Weights of a small image FSQ autoencoder: encoder width 192, 203450 training examples.
Rows from block 0 of the decoder of a small image FSQ autoencoder, named by matrix and row number. Rows with one number belong to one channel. Each number is 128 + 24 x the weight over its row's rms, rounded and kept within 0 to 255. All counts start at 0.
After each channel's rows are labels from the 100 images, of 14976, where the channel reaches its highest value: "place" is the part of the image that holds the peak. Only what is clearly more common there than usual is listed. The data: photos with spoken descriptions (Open Images, Localized Narratives).
# convs0: first 3x3 conv (decoder.mid.0.convs.0.weight, 256x256x3x3, each kernel summed), inputs 0-127
# convs1: second 3x3 conv (decoder.mid.0.convs.1.weight, 256x256x3x3, transposed, each kernel summed), outputs 0-127

convs0.102 [129  86 112 168 140 103 141  98 150 142 139 139 114 138 159 135 121 137 130 124 143 100 130 111 171 121 123  94  77 137  95 100 118  86 114  91 100 111 153  93 145 118 121 168 201 127 133 133 118 129 103 102 207  95 153 102 151 146 135 128 142 103 138 157 152 128 111 120 108 109 117 137 119 115  94 144 115 115 127  99  96 121 128 140 166  91  98 151 156 141 114 101 174 136 122 132 162 145 175  94 116 105 170 123 114 109 158 106 124  99  86 206 104 104 110 179 106 104 105 121 112 118 103 130 124 103 143 131]
convs1.102 [147 144 143 108 153 138 172 149 158  84 137 145 127  81 129 175 168 157 129 139 137 130 143 125 109 108 128 130 115 126 154  79 101 118 102 120 169 130 126 101 123 129 122 131 109 129 144 141 119 145 149 127 112  99 142 129 141  83 120 121 107 121 125 119 186 131 122 162 135 124 115 110 154 171 172  99 152 136 129 113 133 149 173 129 131 125 135 110 131 150 154 123 136 139 119 104 107 152  86 106  99 115 121 139 114 162 112 134  99 134 152  98  96 156 134 143 162  94 121 156 159  65 150 118 122 151 144 113]
place: top centre

convs0.105 [122 144 101  91 118 104 129 147  99 116 151 111 155 138 106  87  93 158  72 110  90  96 106  96 122 103 104 135 130 104 106 146  88 128  71 125 137 127  81  91 116 124 113 112 104 101 141  72 115 119 103 127  92  80  79 116 125 116 148  68 149 120  89 103  67 118 104 134 127 124 101 108 115 113 167 153 121 136 131 142 101 114 116  92 122 116 109 130 133  89 137 123  85  99 130 104  90 118 110 113 105 137 113 146  88 142 122  83 142 104 101 131 136 106 124  95 134 125 148 124 108 129  85 112 111 115 122 128]
convs1.105 [131 113 106 130 177 136 170 154 138 182 114 113 161 179 129 144 134 160 134 102 114 135 117 136 151  97 139 113 154 162 159 140 195 152 153 125 136 138 136 166 147 105  91 142  74 136 122 160 181 123 127 105 172 161 120  70 127  80 152 119 154 127 116 152 125  89 163 156 131 162 153 145 125 145  94 135 114 141 142 129 105 113 151 150 140 135 156 112 124 147 117 159 113 100 158 132 127 145 121 171 185 119 135 119 133 107 130 144 153 137 127 140 139 119 175 109 127 215 192 103 129 121 154 108 148 148 151 130]
place: top centre

convs0.109 [151  66 116 139 125 116 139 144 154 111 123  75 155 117 115 142 148 103 115 122 140 135 147 108  91  99 111 134  78 176  75  74 122  80  84 117 156 104 163 168 147 144 140 152  95 143 115 149 122  92 119 129 116 121 129 124 135  93 120 135 100 128 127 123 121 118  99 144 155 119  97 128 123 129 100 154 148 140 103 129 127  94  82 144  93  77 119  96 132 121 112  65  82 152 148 120  78 134 135  97 120 135 122  87 147 141 107 125 121 130 110 150  89  82 103 122 131 116 134 134 160 137 104  96 125  49 140 101]
convs1.109 [124 133 180  79 121 113 132 136 120 100 143 111 150 131 174 123 158 142 134 122 141 156 121 113 118 158 140 131 119 120 153  88 159 130 132 146 159 164 138 119 161 177 162 140 111 128 109 161  99 147 163 174 154 109 109 130 158 132 119 108 127 133 125 127 179 151 134 133 131 133 122 137 146 134 114 102 140 163 131 133 124  94 126 149 140 121 119 173 118 123 119 107 136 148 137 122 100 110 104 120 159 141 112 127 138 160 119 131 116 178 120  95 138 126 123 140 168 116 146 123 110 187 187 113 141 121 107 116]
place: top centre

convs0.152 [130 146 142 158 129 157  83 134  97 149 117 146  97 113 117  90 154 154 103  99  98 126 142 119  87 131 125 120 117 123 127 163 160 141 140 126 119  89  90  94 123 125 105  88 143 152 143 131 120 147 136 113 177 147 121 113 147  99 161  63 120 119 130 139 188 145 160  93 173 140 130 138  64 127 104 154 148  94 110 107 125 166 147 141 119 136 153 144  91  90 143 125  85 105 136 131 134 146 158 160 130 126 102 130 150 147 137  74 147 111 118 126 140 131 117  65 109 119 179 130 131 130 128 106 130 110 139 114]
convs1.152 [143 148 118 107 107 143 146 120 157  91 106 121 128  95  83 109 101 151 116 120 117 141 109 139  77 119 157 141  99 119 108  86 184 119  83 116 223 152 108 185 102 153 113  92 104 117 135  89 142 172 121 118 124 120 123 180 145 143 136 132 121 133  98 128 103 122 121 180 135 133 111 116 102 130 163 121 128 166 138 125 117 183  95 138 141 136 117  93 145 134 125 133 120 112 114  86 127 145 124 109 118 140 111  60 139 112 109 132 106 147 162  94 111 136 142 129 169 115 109 121 155 146 133 147 115  98 132 134]
place: top centre

convs0.17 [ 95  95 100  82  92 150 118 123 115  79 101 100 104 101 111 122 106 102 119 119 103 129  84 142  98 133  95  97 113 100 123  91 114 104 118  82 126  96  91 101 146 109 148  99 103  93 140 110 134 134 135 118 114 118 119 105  95 124  99 123  97 122 121 148 114  98 135  98  68  95 133  85 132 122 113  86 105 141  96 109 142 123  91 100  91  97 138  94 125 133 117 104 107 118 131 114 106 126 100 152  81  92 135 123  84  98  92 112 133 135 118  88  89 121 113 112 111  84 118  99  85 107 124  83 106  93  93  94]
convs1.17 [149 151 152 138 178 116 146 141 101 118 104 137 133 152 152  99 170 142 138 121 114 113 144 110 163 130 114 161 129 134 114 139 104 111 135 168 138 138 141 179 115 157 121 121 146 156 119 132  79 115 146 178  94 119 130 136 151 113 128 110 165 109 118 160 128 194 132 170 143 122  92 139 127 113  93 171 105 128 134 158 144 103 153 131 153 138  86 134 112  95 110 110 142 126 139 142 118 120 166  86 127 154 177 132 160 130 150  78 152 136 109 129 139 113 125 151 110 123 122 153 140 142 120 159 133 118 149 161]
place: bottom left

convs0.64 [118 128 142 119 114 137 113 131 149 144 126 139 123 147 143 101 122 103 152 140 140 201 134 144 121 122 126  94 105 147 122  94  96 155 117  97 151  98 152 150 144 112 123 134 138 143 176 137 121 130 127 125 120 106 127 156  91 123  84 112 133  97  97 111 112  92 123 123  57  77 153  97 155 121 122 155 117 154  83  91 132 154 149 100 128  92 116 169 123 148 154 126 119 150  90 159 113 136  87 117 145  68 175 131 141 107 144 110 114 126 130  99 128 113 114 135 150 112 101 146  98 104 125 138 102 120 147 131]
convs1.64 [128 119 188 114 122 123 125 146 110 121 107 113 150 150 140 144 143 133 131 149 111 152 127 109 133 148 114 177 123 117 123 122  98 142 101 142 133 168 107 125 147 215 161 125 144 136 139 130  69 145 157 156 127  84 124 113 167 152 136 122 131 118 157 140 170 230 125 148 155 115  72 147 122 144 159 101 140 131 140 169 141  97 116 155 108 129 101 122 121  68 112  92 114 139 127 100 109  99 149  96 123 162 112 134 135 136 124 133 117 148 114 115 122 128 122 121 133 121 135 155 135 134 165 105 125 100 131 128]
place: centre

convs0.148 [105  91  86 102  78 122 106 126 122 105 129 109 118 115 109 120 116  94 110 105 102 118 112 111 114 118 106 106 111 123 107  75 111 107 102  89 130 104 114 111 134 105 112 124 121 118 109 117 128 111 137 112  98 123 119 131  81 122  84 121 115  94 112 129 101  96 101 110  53  88 125  82 123 129 101 120 133 128  89  99 113 105  99 110 109 107 120 116  95 133 116  98 108 108 104 122 112 124  86 124 106  71 137 118  90  80 112 116  89 128  99  85 101 106 124 109 126 107 108 112  77  98 114 108  97 105 114  98]
convs1.148 [103 137 136 119 151 117 167 136 100 169 114 129 146 125 167 132 110 144 153 124 145 112 151 119 155 141 149 128 143 127 150 159 139 115 174 157 130 144 162 135 113 118 144 129 162 127 118 107  82  90 127 174 105 149 125 122 154 136 157  99 115 120  99 149 161 199 129 129 145 115 142 164 147 135  99 141  99  90 127 143 144  70 136 121 127 164 113 160 138 115  89 119 133 144 128 147 116 108 122 131 165 135 159 162 138 184 138 129 150 122 132 161 150 137 137 168 118 119 140 156 143 152 134 170 126 141 133 139]
place: bottom left

convs0.213 [103  87 112 128 101 122 116 116 121 125 118 133 103 129 118 128 111  99 115 115 113 131 116 116 125 128 117  81 112 125 119  69 130 114 122  73 123 113 127 116 138 113 112 146 124 104 105 121 109 114 132 103  75 141 123 142  84 109 102 125  80 105  98 130 117 103 115 110  89  93 119  80 104 134 105  99 129 111  53  79 114 103  95 126 101 126 128  98  98 142 119 106 113 113 103 123 117 147  98 123 117  69 143 121  92  76  89 133  87 127 130  82  76 127 120 128 108 122 113  95  96 112 107 114  99  96 120  65]
convs1.213 [106 161 109 114 115 116 116  95  95 141  44 134 117 133 121 127 130 158 148 127 131 113 126 112 121 153 156 142 118 132 131 163 151  79 112 162 130 131 157 111 106 124 121 132 160 148 116 123 103 107 136 140 140 143 128 112 130 139 156 135 131 110 102 168 108 177 139 111 139 120 123 140 142 134  88 173 128  93 128 144 143 103  97 114  95 121 110 172 144 103 103 114 105 137 136 113  95  91 126 146 141 138 178 154 139 131 140  99 156 145 122 121 147 123 135 127 139  92 148 142 128 160 111 136 132  79 142 136]
place: bottom left

convs0.162 [134  90 134 111 154 107 131 109 125 116 100 121 114 147 115 118 101 125 138 153 152 107  92 137 155 142 121  84 104 146 117  97 106  79 112  70 110 187 172 144  97 119 121 130 179 108 132  76 149  99 104 130 178 111 149 108 169 130  96 129 127 142 141 134 133 123 120 178  57 114 141 117 142 139 129 155 120 128 137 106 127 117 132 112 138 126 106 145 163 134 100 123 184 138 104 134 119  93 106 107 123 128 153 145 121  89 160 122 144 101 103 160 109 106 122 147 126 143 101 119 113 111 125 170 106 118 153 134]
convs1.162 [115 135 130 128 133 142 123 116 146 170 185 126 141 138 113 117 109  73 153 125 129 150 119 143 120 122 151 141 204 136 120 119 109 151 110 117 132  98 132 103 164 137  92 166 117 114 136 130 103 114 112 119 151 107 156 189 152 164 155 124 132 115 147 124 135 142 119 174 138  89 101 105 113 132 154  93  73 147 116 140 164 116 129 115 131 132 132  99 123 143 137 110 128 155  98 110 160 118 115 103  81 128 132  64 113  95 149 158  95 104 169 132 141 111 105 144 153 136 139 109 177 116 134 175  98 159 123 135]
place: top centre

convs0.243 [ 99  95 119  97 108 119 115 102 125 110 113  88 126 129 134 109  99 107 127 122 117 106  77 138 107 117 118 119 103 121 121  92 133 112 116  64 111 151 129 121 106 128 100  86 132  86 119  86 151  94 111 136 112 133 105  98 129 136  74 125 136 126  98 104 120 145 115 127  57  97 152  79 118 118 100 121 120  95 103  98 144 110 103 106 121 114 132 113  85 149  97 138 135 124  89 135 119 129  96 136  99  99 112 125 102  93 102 122 110  91 118 122 107 102 120 118  87 110  95  94 105 117 118 126  96 119 123 112]
convs1.243 [138 143 162 158 167 122 137 198 100 173 162 105 160 166 132 134 135 122 149 153 131 120 111 121 128 168 120 161 192 126  97 143 119 141 129 150 186 103 151 127 124 150 126 146 150 125 124 112  75 112 111 151 124 128  92 147 163 150 200 115 138 125 150 153 118 184 139 135 142 102  97 144 127 144  97 154 134 127 118 157 153  94 142 139 110 142  98 137 131  97 115 107 160 141 116 139  85 109 152 101 153 151 148 119 135 138 116 122 151 127 133 159 140 128 117 134 112 159 179 174 170 136 107 153 114 109 149 146]
place: bottom left

convs0.130 [109 108 136  97  90 127 108  79 101 104 115  83 127  89 134 104 114  95 129 109  95 117 103 137 114 121 119 106 114  89 127  93 104 130 100 103 102 120  92 113 105 115 134 118 109 110 128 135 126  98 131 134  95 119 100 110  88 104 106 126  83 125  91  70  71 134 110 124  97 114 128 110 145  96 129 100  89 139 108 112 133 121 109  94 114 102 126  86  89 142  95 115  99 108 101 104 119 123  84 119  97 104 121 137  77 107 104 134 109 129 109  83 103 117 123 126 119 101  98 106  89 107 114 102 107 123 110 108]
convs1.130 [150 158 123 160 192 120 147 164 103 161  56 120 128 151 120 120 134 132 128 100 121  83 129 113 172 127 125 135 123 131 115 179 159 142 156 156 161 137 151 167 121 119 111 154 150 139 107  99 124  91 113 133 110 144 122 152 122 138 163 128 141 122 105 138 130 150 132 167 165 117 117 155 138 106 102 129 119 123 132 151 137  95 139 157 128 181 120 127 118  97 100 112 144 127 133 158 123 122 145 113 160 155 130 117 140 132 144  98 145 106 129 167 141 101 151 100 103 159 182 167 146 143 109 166 127 137 151 122]
place: top centre

convs0.149 [ 86  95 106 113 148  97 149  85 111 137  89 124  53 114 127 134 123  95 131 130 105  95 139 120 153 128 151 119 143 113 121  97 129  80 162 124  96 170 144 165  89 141 161 107 139 121 122 135 106  91 134 133 112 130 119 112 126 109 116 130 117 116 146  90 142 120  77 155 129 142 153 117 121  76 131  61 105 136 126 125 103  97  97 131 114 133  98  71 135 136  91 141 153 115 140 160 118 125 126  88 137 153 117 144 135 129 131 151 106 142  82 142 102 125 139 142 122  97 103 118 113 138 133 147 140 121 116  96]
convs1.149 [115 163 120 167 133 147 133 157 115 157 164 117 128 132 107 118 202 127 124 113 143 149 102 136  98 120 138 119 184 136 147 126  92 145 115 116 143 119 116 117 192 117 133 165  96 118 132 124 112 127 107 114 136 118 122 119 109 111 120 134 131 134 132 129  76 129 135  86 116 124 114 107 163 138 136 184 146 132 118 122 123 133 142 101  96 111 141 119 134 113 126 115 133 129 116  34 133  63 108 150 168 139 114 110 132 121 126 137 130 155 146 149 127  81 103 129 159 146 111 141 111 103 158 149 110 120 106  90]
place: centre