{"encoder_arch": "mlp_mixer", "model": "image FSQ autoencoder", "dataset": "photos with spoken descriptions (Open Images, Localized Narratives)", "train_examples": 203450, "image_size": 32, "crop_scale_min": 0.7, "horizontal_flip": false, "translate": 0.06, "bottleneck": "fsq", "downsampling_factor": 8, "encoder_norm": "layernorm", "encoder_norm_position": "pre", "encoder_activation": "gelu", "encoder_mlp_ratio": 4, "encoder_parallel_block": false, "encoder_inner_norm": false, "encoder_patch_size": [8, 8], "encoder_conv_stem": false, "encoder_layers": 12, "encoder_width": 192, "loss": "l1", "latent_channels": 4, "decoder_norm": "batchnorm", "decoder_activation": "leaky_relu", "decoder_widths": [64, 128, 256, 256], "decoder_blocks_per_level": 3, "decoder_block": "basic", "decoder_attention": false, "decoder_upsampling": "nearest_conv", "levels": 7, "init": "lecun_normal", "residual_init": "zero_last", "optimizer": "adamw", "lr": 0.0017, "beta1": 0.9, "beta2": 0.999, "eps": 1e-08, "steps": 28800, "batch_size": 128, "epochs": 18.1, "lr_schedule": "linear", "final_lr_fraction": 0.01, "warmup_steps": 5760, "weight_decay": 0.04}
Rows from block 4 of the decoder, named by matrix and row number. Rows with one number belong to one channel. Each number is 128 + 24 x the weight over its row's rms, rounded and kept within 0 to 255. All counts start at 0. Numbers have three digits each.
# convs0: first 3x3 conv (decoder.decb.0.2.convs.0.weight, 256x256x3x3), inputs 231-241, a 3x3 kernel for each
# convs1: second 3x3 conv (decoder.decb.0.2.convs.1.weight, 256x256x3x3, transposed), outputs 231-241, a 3x3 kernel for each
convs0.11:130103065134105116115093135113121092102066124132083155130077156114137139146131119138151149132164150102133160133105096128119112113128128102126075131119114134145149161154106138133082146151117139125096163120125134107088091123159099125152080147088097107125107131100105112102152109144155141116137146125
convs0.12:133133117147133106119155127115145146146115144144132147124154133116167176110136129146125140128134110121143104117164112115146116132136135137130073108118097133145107095084093114156102093108118114117098149130141135123141158117125148108128114173149111125176122174176115125084125137126114100142105142138
convs0.13:146110138176093160086160123157133128173139149118157102082135112098140129145072086135130168133120165135129101131114091138086097125082148148121155178109113119112117151139129097131106133105154121106152131105118101158136156113105137118124156121132150088142084164166059170143105124085152116106128117117
convs0.14:121109143127072076139093105149104109175164132138142086127158101141147150130111087115108119109156132127141132118093075135128130107103127136148120140119133125087128141130146133104109115122118145152157141098070132126110150156155058115135094142132153153131141142123105118099148137124121119130114101143
convs0.15:114150116093086119065090089133136130137132119116210129138110132191125088180186165143106133118142118167179175094118118097086090155140125127113168107074149060133144140173139155139135111092087116132101104179097092105088147111157168121181136094125126172124095128110097084114109142133139110126148186146
convs0.16:089140127132167103143128147112086108132108126152130145147121080079110129085073116116093121120134121110093133129119104145106094121122145131104135112176120170135136096117087122109142145119096097099052135110124095111137104110121112102132103109145181152136134110076100092075139149114124164118102129117
convs0.17:138051120138130158118087095109068108115119147112097091124130127109107106108144124136078113150150154147148158090095103119142132108117116109117146135123119074089110104111139122081116102089145108123161110143127137127153114133107109122113128156154101075066155082078096090113119110103094094094125132147
convs0.18:135122140114134088117115108138149138100198144109175123084135137152120122138117121141133103114138137157122103133100132125078135116097133121104175146159158097157172118132157121138164116128108148113129140116097116137126125128130147128096128107123132152140143121100120124155135146132136116176126093131
convs0.19:150178170130171130123151101120232128124156118132084126099144110106083114131130119113099134116039093126031082106111087162166134141156147158171153123137146110106106163171161152135101119117095124109113089118123119136152125121126120144110142183110147178126090155137091169156090061110118099101132141120
convs0.20:140122109152142119109119128152126145136159170143128114072101157144193168098143146130127144129141122109073130112130102160134081109095082116166141091141165143170176139161131142107129136149134101142145130146190182156124170114131126117122105135111120089130121147157091110145105137123113116110135146141
convs0.21:147114110136137085140131110136125131121093111159119111128110128094123187108126151151115152177142132158146131124141096139089015162142075102102100096135135136166174128176167115168148069122109118135152114116163141142139128110126125113111119119094106116118157125119109108102112123166109125173148127093
convs0.22:114148104138129143162104137112100135131135140163157127094116113145137134113117096145104134139136108152137115090107121141127135123093120161120121107105114169121184126139143158104134093107079126124120132097112131143126106121092122116105143112133137145132096171102126107142139130151132121149122116107
convs0.23:118152141124148180095108137136142126127122121128145120152087088133078089109116096123112133156142121121121111144086132137081137138088129154134153135092114135119151105129149102093125156117129133146127127161118123156156113126124125145083150095142082128121125195163111136114069120113143154159143124121
convs0.24:069102152075129119141120129163089108156059112104114145175123118142101108076103129098079131102103135107118126101139096123127068140067098105081100117087110114133111168155129129146129143127112127091101076104070086125111116149111069176129090129106159115088174137094083116117138169125107165129127127117
convs0.25:145147136109124085134187124152120184140123180092112148114123149168151152059106104128127138150120128139134124121135131114102145140128139121110111090123120177126124113117102110102122119133126105137154070110138140158132110126074118115086155109141148145118153125124098085130162173128122150152070100119
convs0.26:098101140112110116093100098093154132118144126112135083145164108100158129103128137155079115143123126119146125105149129108140119110132105150142141165107153148095136109139101109166106126139104105160111146077125150085099171149155156089135066098120114161157100084113106124102134113134137135143118098106
convs0.27:118143122130148110102135075122119109110091132143115125144150143140123139115142118104128148144155162193149161121141128137137115135123105113113138105114162102117146102079104135144133111162107143165127112056142129090135166103126151099108077121127147130110162135135174093114115160110082112102095099083
convs0.28:128139133149145106152104130123118127120146141133099139114074118121115104091076126146151105128143140102127093110115116094128120118144152175123130114139129136169125095130141101134187148160164170146165130105112181136121101201139077113105205167136144106097159120138160107120144124168106128164110118155
convs0.29:168126139148123119166141134114104095104086060134146137128136123145109133124131137124129112126126114159152173097087088106111116109095096139132131132145139156126140145163166143146155091100117133126106112142129082128137151147157143119121127109124116125107096102085110112115135133133069076117119131142
convs0.30:142105135144109128148116126152091132144133122085139139119142160124115150083094079135142155171153154119148125153144139130108135123063117111127112065093127153081138130111146158121175144158108158115092136090125121157143100129069105136066126117110101122132170152127098050114121159137089117194092089122
convs0.31:141104165129091108107160108152095149079084147149081107144126139084068083143146131112084162108068113121122126137132159128111123117101118096150106157111140132059118085066136110097137118115120130151146125186170107110144090101125088120122115113103125172156122099160109137140123118161112083179140094131
convs0.32:139133154128101119154113102136116173132090183141098174139118098136102128096126133142124089155129107138120118110115163123117164073096126146120154151098130159164096103156144112172164098122164126106148137135167155137153128117084099161110115127128108097120101086128107086097129105110110079137126102151
convs0.33:110127105096144100117146073115123097109093120144095106179156128152140135115107150139161151140138139117126116108099137128122119160125143144136119064084127075083111131107147149150129137157120126163116142075093162113083168124168170114146090091103123120095149081130168136128151122100136173126109143112
convs0.34:120141107104133148109141110161128101145118128118107128099132119195114107174112105151146148137163125108154169148114148092080166114085100074096123124090107113115110142111133148125119111107084171102137114109130092133137151084158125114112100144152157099150126155161082121145121132141165154129074128108
convs0.35:107137139164103153105140099161109156172088162119119133169113122110085103156128113086081105116130098096148111100138134121182144095118105130110131133160144118141114116129141112124143131103135091096117147132123119120099097128137093115125130137115139126163154092173115064131150067132085087135145134142
convs0.36:111113116103082126135097115143142147153159150149181128151151131120123124115100135148148131133130149142083145150135169097095126102100107123112085107121122141152130103133130114118116109139135119138134117118117153138136126110097121123114129140137128116137127130155126136115116097082119109086110124106
convs0.37:116142121104126120124076131119147130125121082123122145122143137146128125165164091148122114091100134106123117141152161140142114130153122156117142129184118139103162142135102123128115135097077098136141164153098125118108133124115117166108127120158134177137140152132154124103125093119124131097094132128
convs0.38:085129085081145136089145061114100130134150134095231126120112151126125126129150114120169162127120106132130129157172142148144162142109140067121117133079101128131128141118135133142118145111134118144145108092129111106148135081107108120142173102124082109131108174158067114075151149126154117110137128124
convs0.39:081127112122130142139131118151125134156127128155131113172131114180143120153135147102114100144132101140183142107097158098119198102131170139106087141122113133111124143138097166134108166134116130092081119101086119127104116141098115113149105117113091108137093089117110116104125133110091136120119144137
convs1.11:156090133147138121171110140126142159116115115129153119104178118127113105111113114114108132162122141141111134133129113111140128108114092105146151115146133122157121155131116141130131149113135161139117129133079130136096188107157138128144160151155145145132125108143097138141119144124120131119110112131
convs1.12:103125137100102092086120121094141129077133149113140156135154128103147133187173118152128141116146135125119132119114153122101140126103142108084118160125102128116079137123132122106143165154163095118153114132181084118168111095124092117116132124139115142135111133136081135168154116160171140138144170152
convs1.13:102075194118124134131116116118091103115116129151127148194198121167121114130137128165125122129124142146113151149152155155125137132136118107087149137131083124123119165147148139130154137120128146109128125124157144119167189168129111126145137148109071077138126117149157154157135101143142120123143143139
convs1.14:171144103121146109114174130120100123103119107095131104141131146126076112142083132120128133146117127125095137098136142131138133155171144105113112082114099075101102153149147173125137146122145105123114121162121119171165122092137177143167145178149098097135087128163117133110118102123075087098115108114
convs1.15:148130142139152185156149138084116097125112098117139114098074085124144099125140066110106107152138095128141125151157128113159153117123114113121136126117164141127147123140115109118099090094109152135136160101145151116135147153134111112106128117111149174155154096093105109099101071072139088088115087124
convs1.16:190127173176128115173097146127113126093091115102121135119144157098126124122147132155139119165119150111139129137137145147108114130128122077108117059111132155179130127154134095115132122135142146113107126131097155146115190148117148135131126101159143152144142091102125116104121142137092149133133143136
convs1.17:106132181042105110136163164126143168083156156113176155118111175103109142109138118109089121155130132118128132120151126141122135153167138170185147135124121158144137138124165142131159125130163142143110124129098163145119114137155129120139140110131155158168145132132116111121134108143120085097152110108
convs1.18:109167112143115151125161116144099137132108136138117149145148126142227102131165140172156146139159131161124142122149120116130149119152139068039128078065132108139132122161151075125150107109133138113140195133136155135116130178150117121136118148132140145137165139114144131127159163140155154132131159137
convs1.19:138136137079069140086064131124152130146172124117136122122118084181170134149184151148149143170166159161155158133093090136120128156148138145124107120108122124091093165147130143124117137110106087099135116120159184152124141104106104091108112147150105120138093089075129144126125084143131111107135185122
convs1.20:138106125081155143142190190105146105129140115135135104111157193152131142134100133164136139161123141148144128147136163107118149159145134082134138085091125125098110152108132087129144153172158179151149160122114127102132200140130167137101138138156104154121136124123140163134125126133123160153165151145
convs1.21:158147110193157099179121117140147147115143143120135128139130139078096089142157108112115141130140095126132114136129102163139066131132116121123126142143154134126132102117134111107119102115104151121107104099154114094116162147136148146094118124130158132110187126022135132126173148120170122113139138158
convs1.22:130171093075115170118131111155095133132115109113140108193153154126143115110047096163100133102116096172125144139162131101113159125122115099125096148144134108146114145123116122141089138115119106137144130101146111113104146154135111120144174154158095119104127102115109139141102155112127128153136131124
convs1.23:150168099100087115086110137144070096152082080151105122090133136114156135115157130096109118145136099119129107110172146086156166098147125136092126130114137125098104109126101115147125117139118142143120148114137134127150097114118131134135145160134179111127126053085135103147139147137126104120142134104
convs1.24:105144115114127128132117129114102148144174134143179142154110112155131136154136087146100168117109141134165126189183105171118101146074127113131151148157151178120166139137130128125121112110092157112102146117128125107129148216144157141104153127107132115168116117095127137095094115129113089131140106123
convs1.25:157089143112093108115091105109096101112083100124089105120118121076082131134114140123093114107074080130131128136132174142120146099091112145090108157153190120116128132137141166139176142145151139148121128164141108105123123141158117155100128179141153146157126089070146094109162134165127149165140108128
convs1.26:220152156213135126160133142158129139159140148140130144146118131129131158148141133130145151142145151144144138128147110127151111116155121102119063091128075100119087108118124098092104123114093147147144153154140127137140138153127127121089120126100146146143179161143160143155134128116119119119127140132
convs1.27:155102161153116164134087166132115102118136094121123122092129096156110109166093095124122112097109087104118105119114159125098152111103117124131170127160143127137138130127145144115148144124140110160154133182161122147141145126135110147133085127119132135053132139059114102097120144122148141136123119107
convs1.28:164130130118070109142127162127120147097094133137096126126145152111114164117166086175142129162124153123134129082100131134129144111165166149127130101110100159127133097110127119098140117168168063113130092145119132134119072064090092094102087096129132121140108117098139108148115112152126140136135138110
convs1.29:175143114122118061166166161099074084110122167101112095146171187107121142113141154136142140110120103133118127131146134128146122140146140110094099147125131116107104144173177151129128110107110138106148119111125131138152127135126078117143100131153098098114108133163138130137137157161144140155162157156
convs1.30:148144109080123125096138101108092137125117122112157130109089186092138171093153160136109153111105086100130113141176129144148151126121117138112099159122166162134130114134133112120168111112155152121072133139158113111103111146177128117122130116116142108180107088100109107124144152152118132186146082134
convs1.31:173140126108156115078143136171104146176132100165119111121114112134106142117146124126153149177158103098163136112130129107128149125144150132087107121095092147138131146121114168119124132160136102128125144110124153120132132141139134105141100142133117092146120127117137108127082097116085120149118139159
convs1.32:123157123093130136115131150074175076093139070139127109116154120152117081125155094138151134111140110120155112167095135128095137137144161110117123118125119123102123150146142115129118093108110110107128119089144126121143095088141098133166134142131099157086099135118178150126144159162114128152147178155
convs1.33:121090142130043154147087171151168147124172142123140135136168119162137117149105100130167137117150129112124117118105122145106142138122158165155156148153167144143158125120108119107107129126094149127125167130126153125146141154140108133099096119098107123063141166102135144117120102113122080100132099096
convs1.34:106137134100131141140114138159127133214122101142130120132142108093097091111112128124123123124101112111135128122132124085138149131161152142125144181168156151154146153145111192133133131142110179140141165172121102140116130148162127103124129165157110109167048086145142127132111140144090106133143126139
convs1.35:088124111164175150098116124125158135124175098106128098156138101134138157171159126125147160090120117122178141128115094140109140114097122095093102136157142119096104145145130163140142133139122134125145176140139127131168175154141144138138136149149120119121147179132111134103156148127140128169152137150
convs1.36:156109091156154156131155166114153122112123129133060104119158150141135122113077056106142116122119131135116121155154152138114142113127146150175149125141125117116122124154109140117113134102146148108098141114129129116148131138148129101155140088158132166110094119121114115164165185135146167143119133136
convs1.37:104147129154140106163122166114130102156133137122133126114114172138148175175155128087132157125144167145152149118120123135152120122089126148104115123127118118145105105106136147183147180169177147129160137149147147123140133136118141165092140143143162158106135124139092084132146133149152129111127113142
convs1.38:141104124123128187133119145140104154139101109136101126143192129110135117107059103099149155151152137125108114128177104130118168118095117151131178118125130108151112159177129143125155114069130152150129124137168149147160135181129146136138143131112132125112127129112135156109123126078114105111128112165
convs1.39:132112083145124123088112142153119117130112125154127126126088101134085086149118125145168173142132107142159163127131141111133138095133163119126108109128109146145125132135113141111079127119118110130126142150144155153140162124155162153173148153158103136124070126217087129161125168163089140191105135139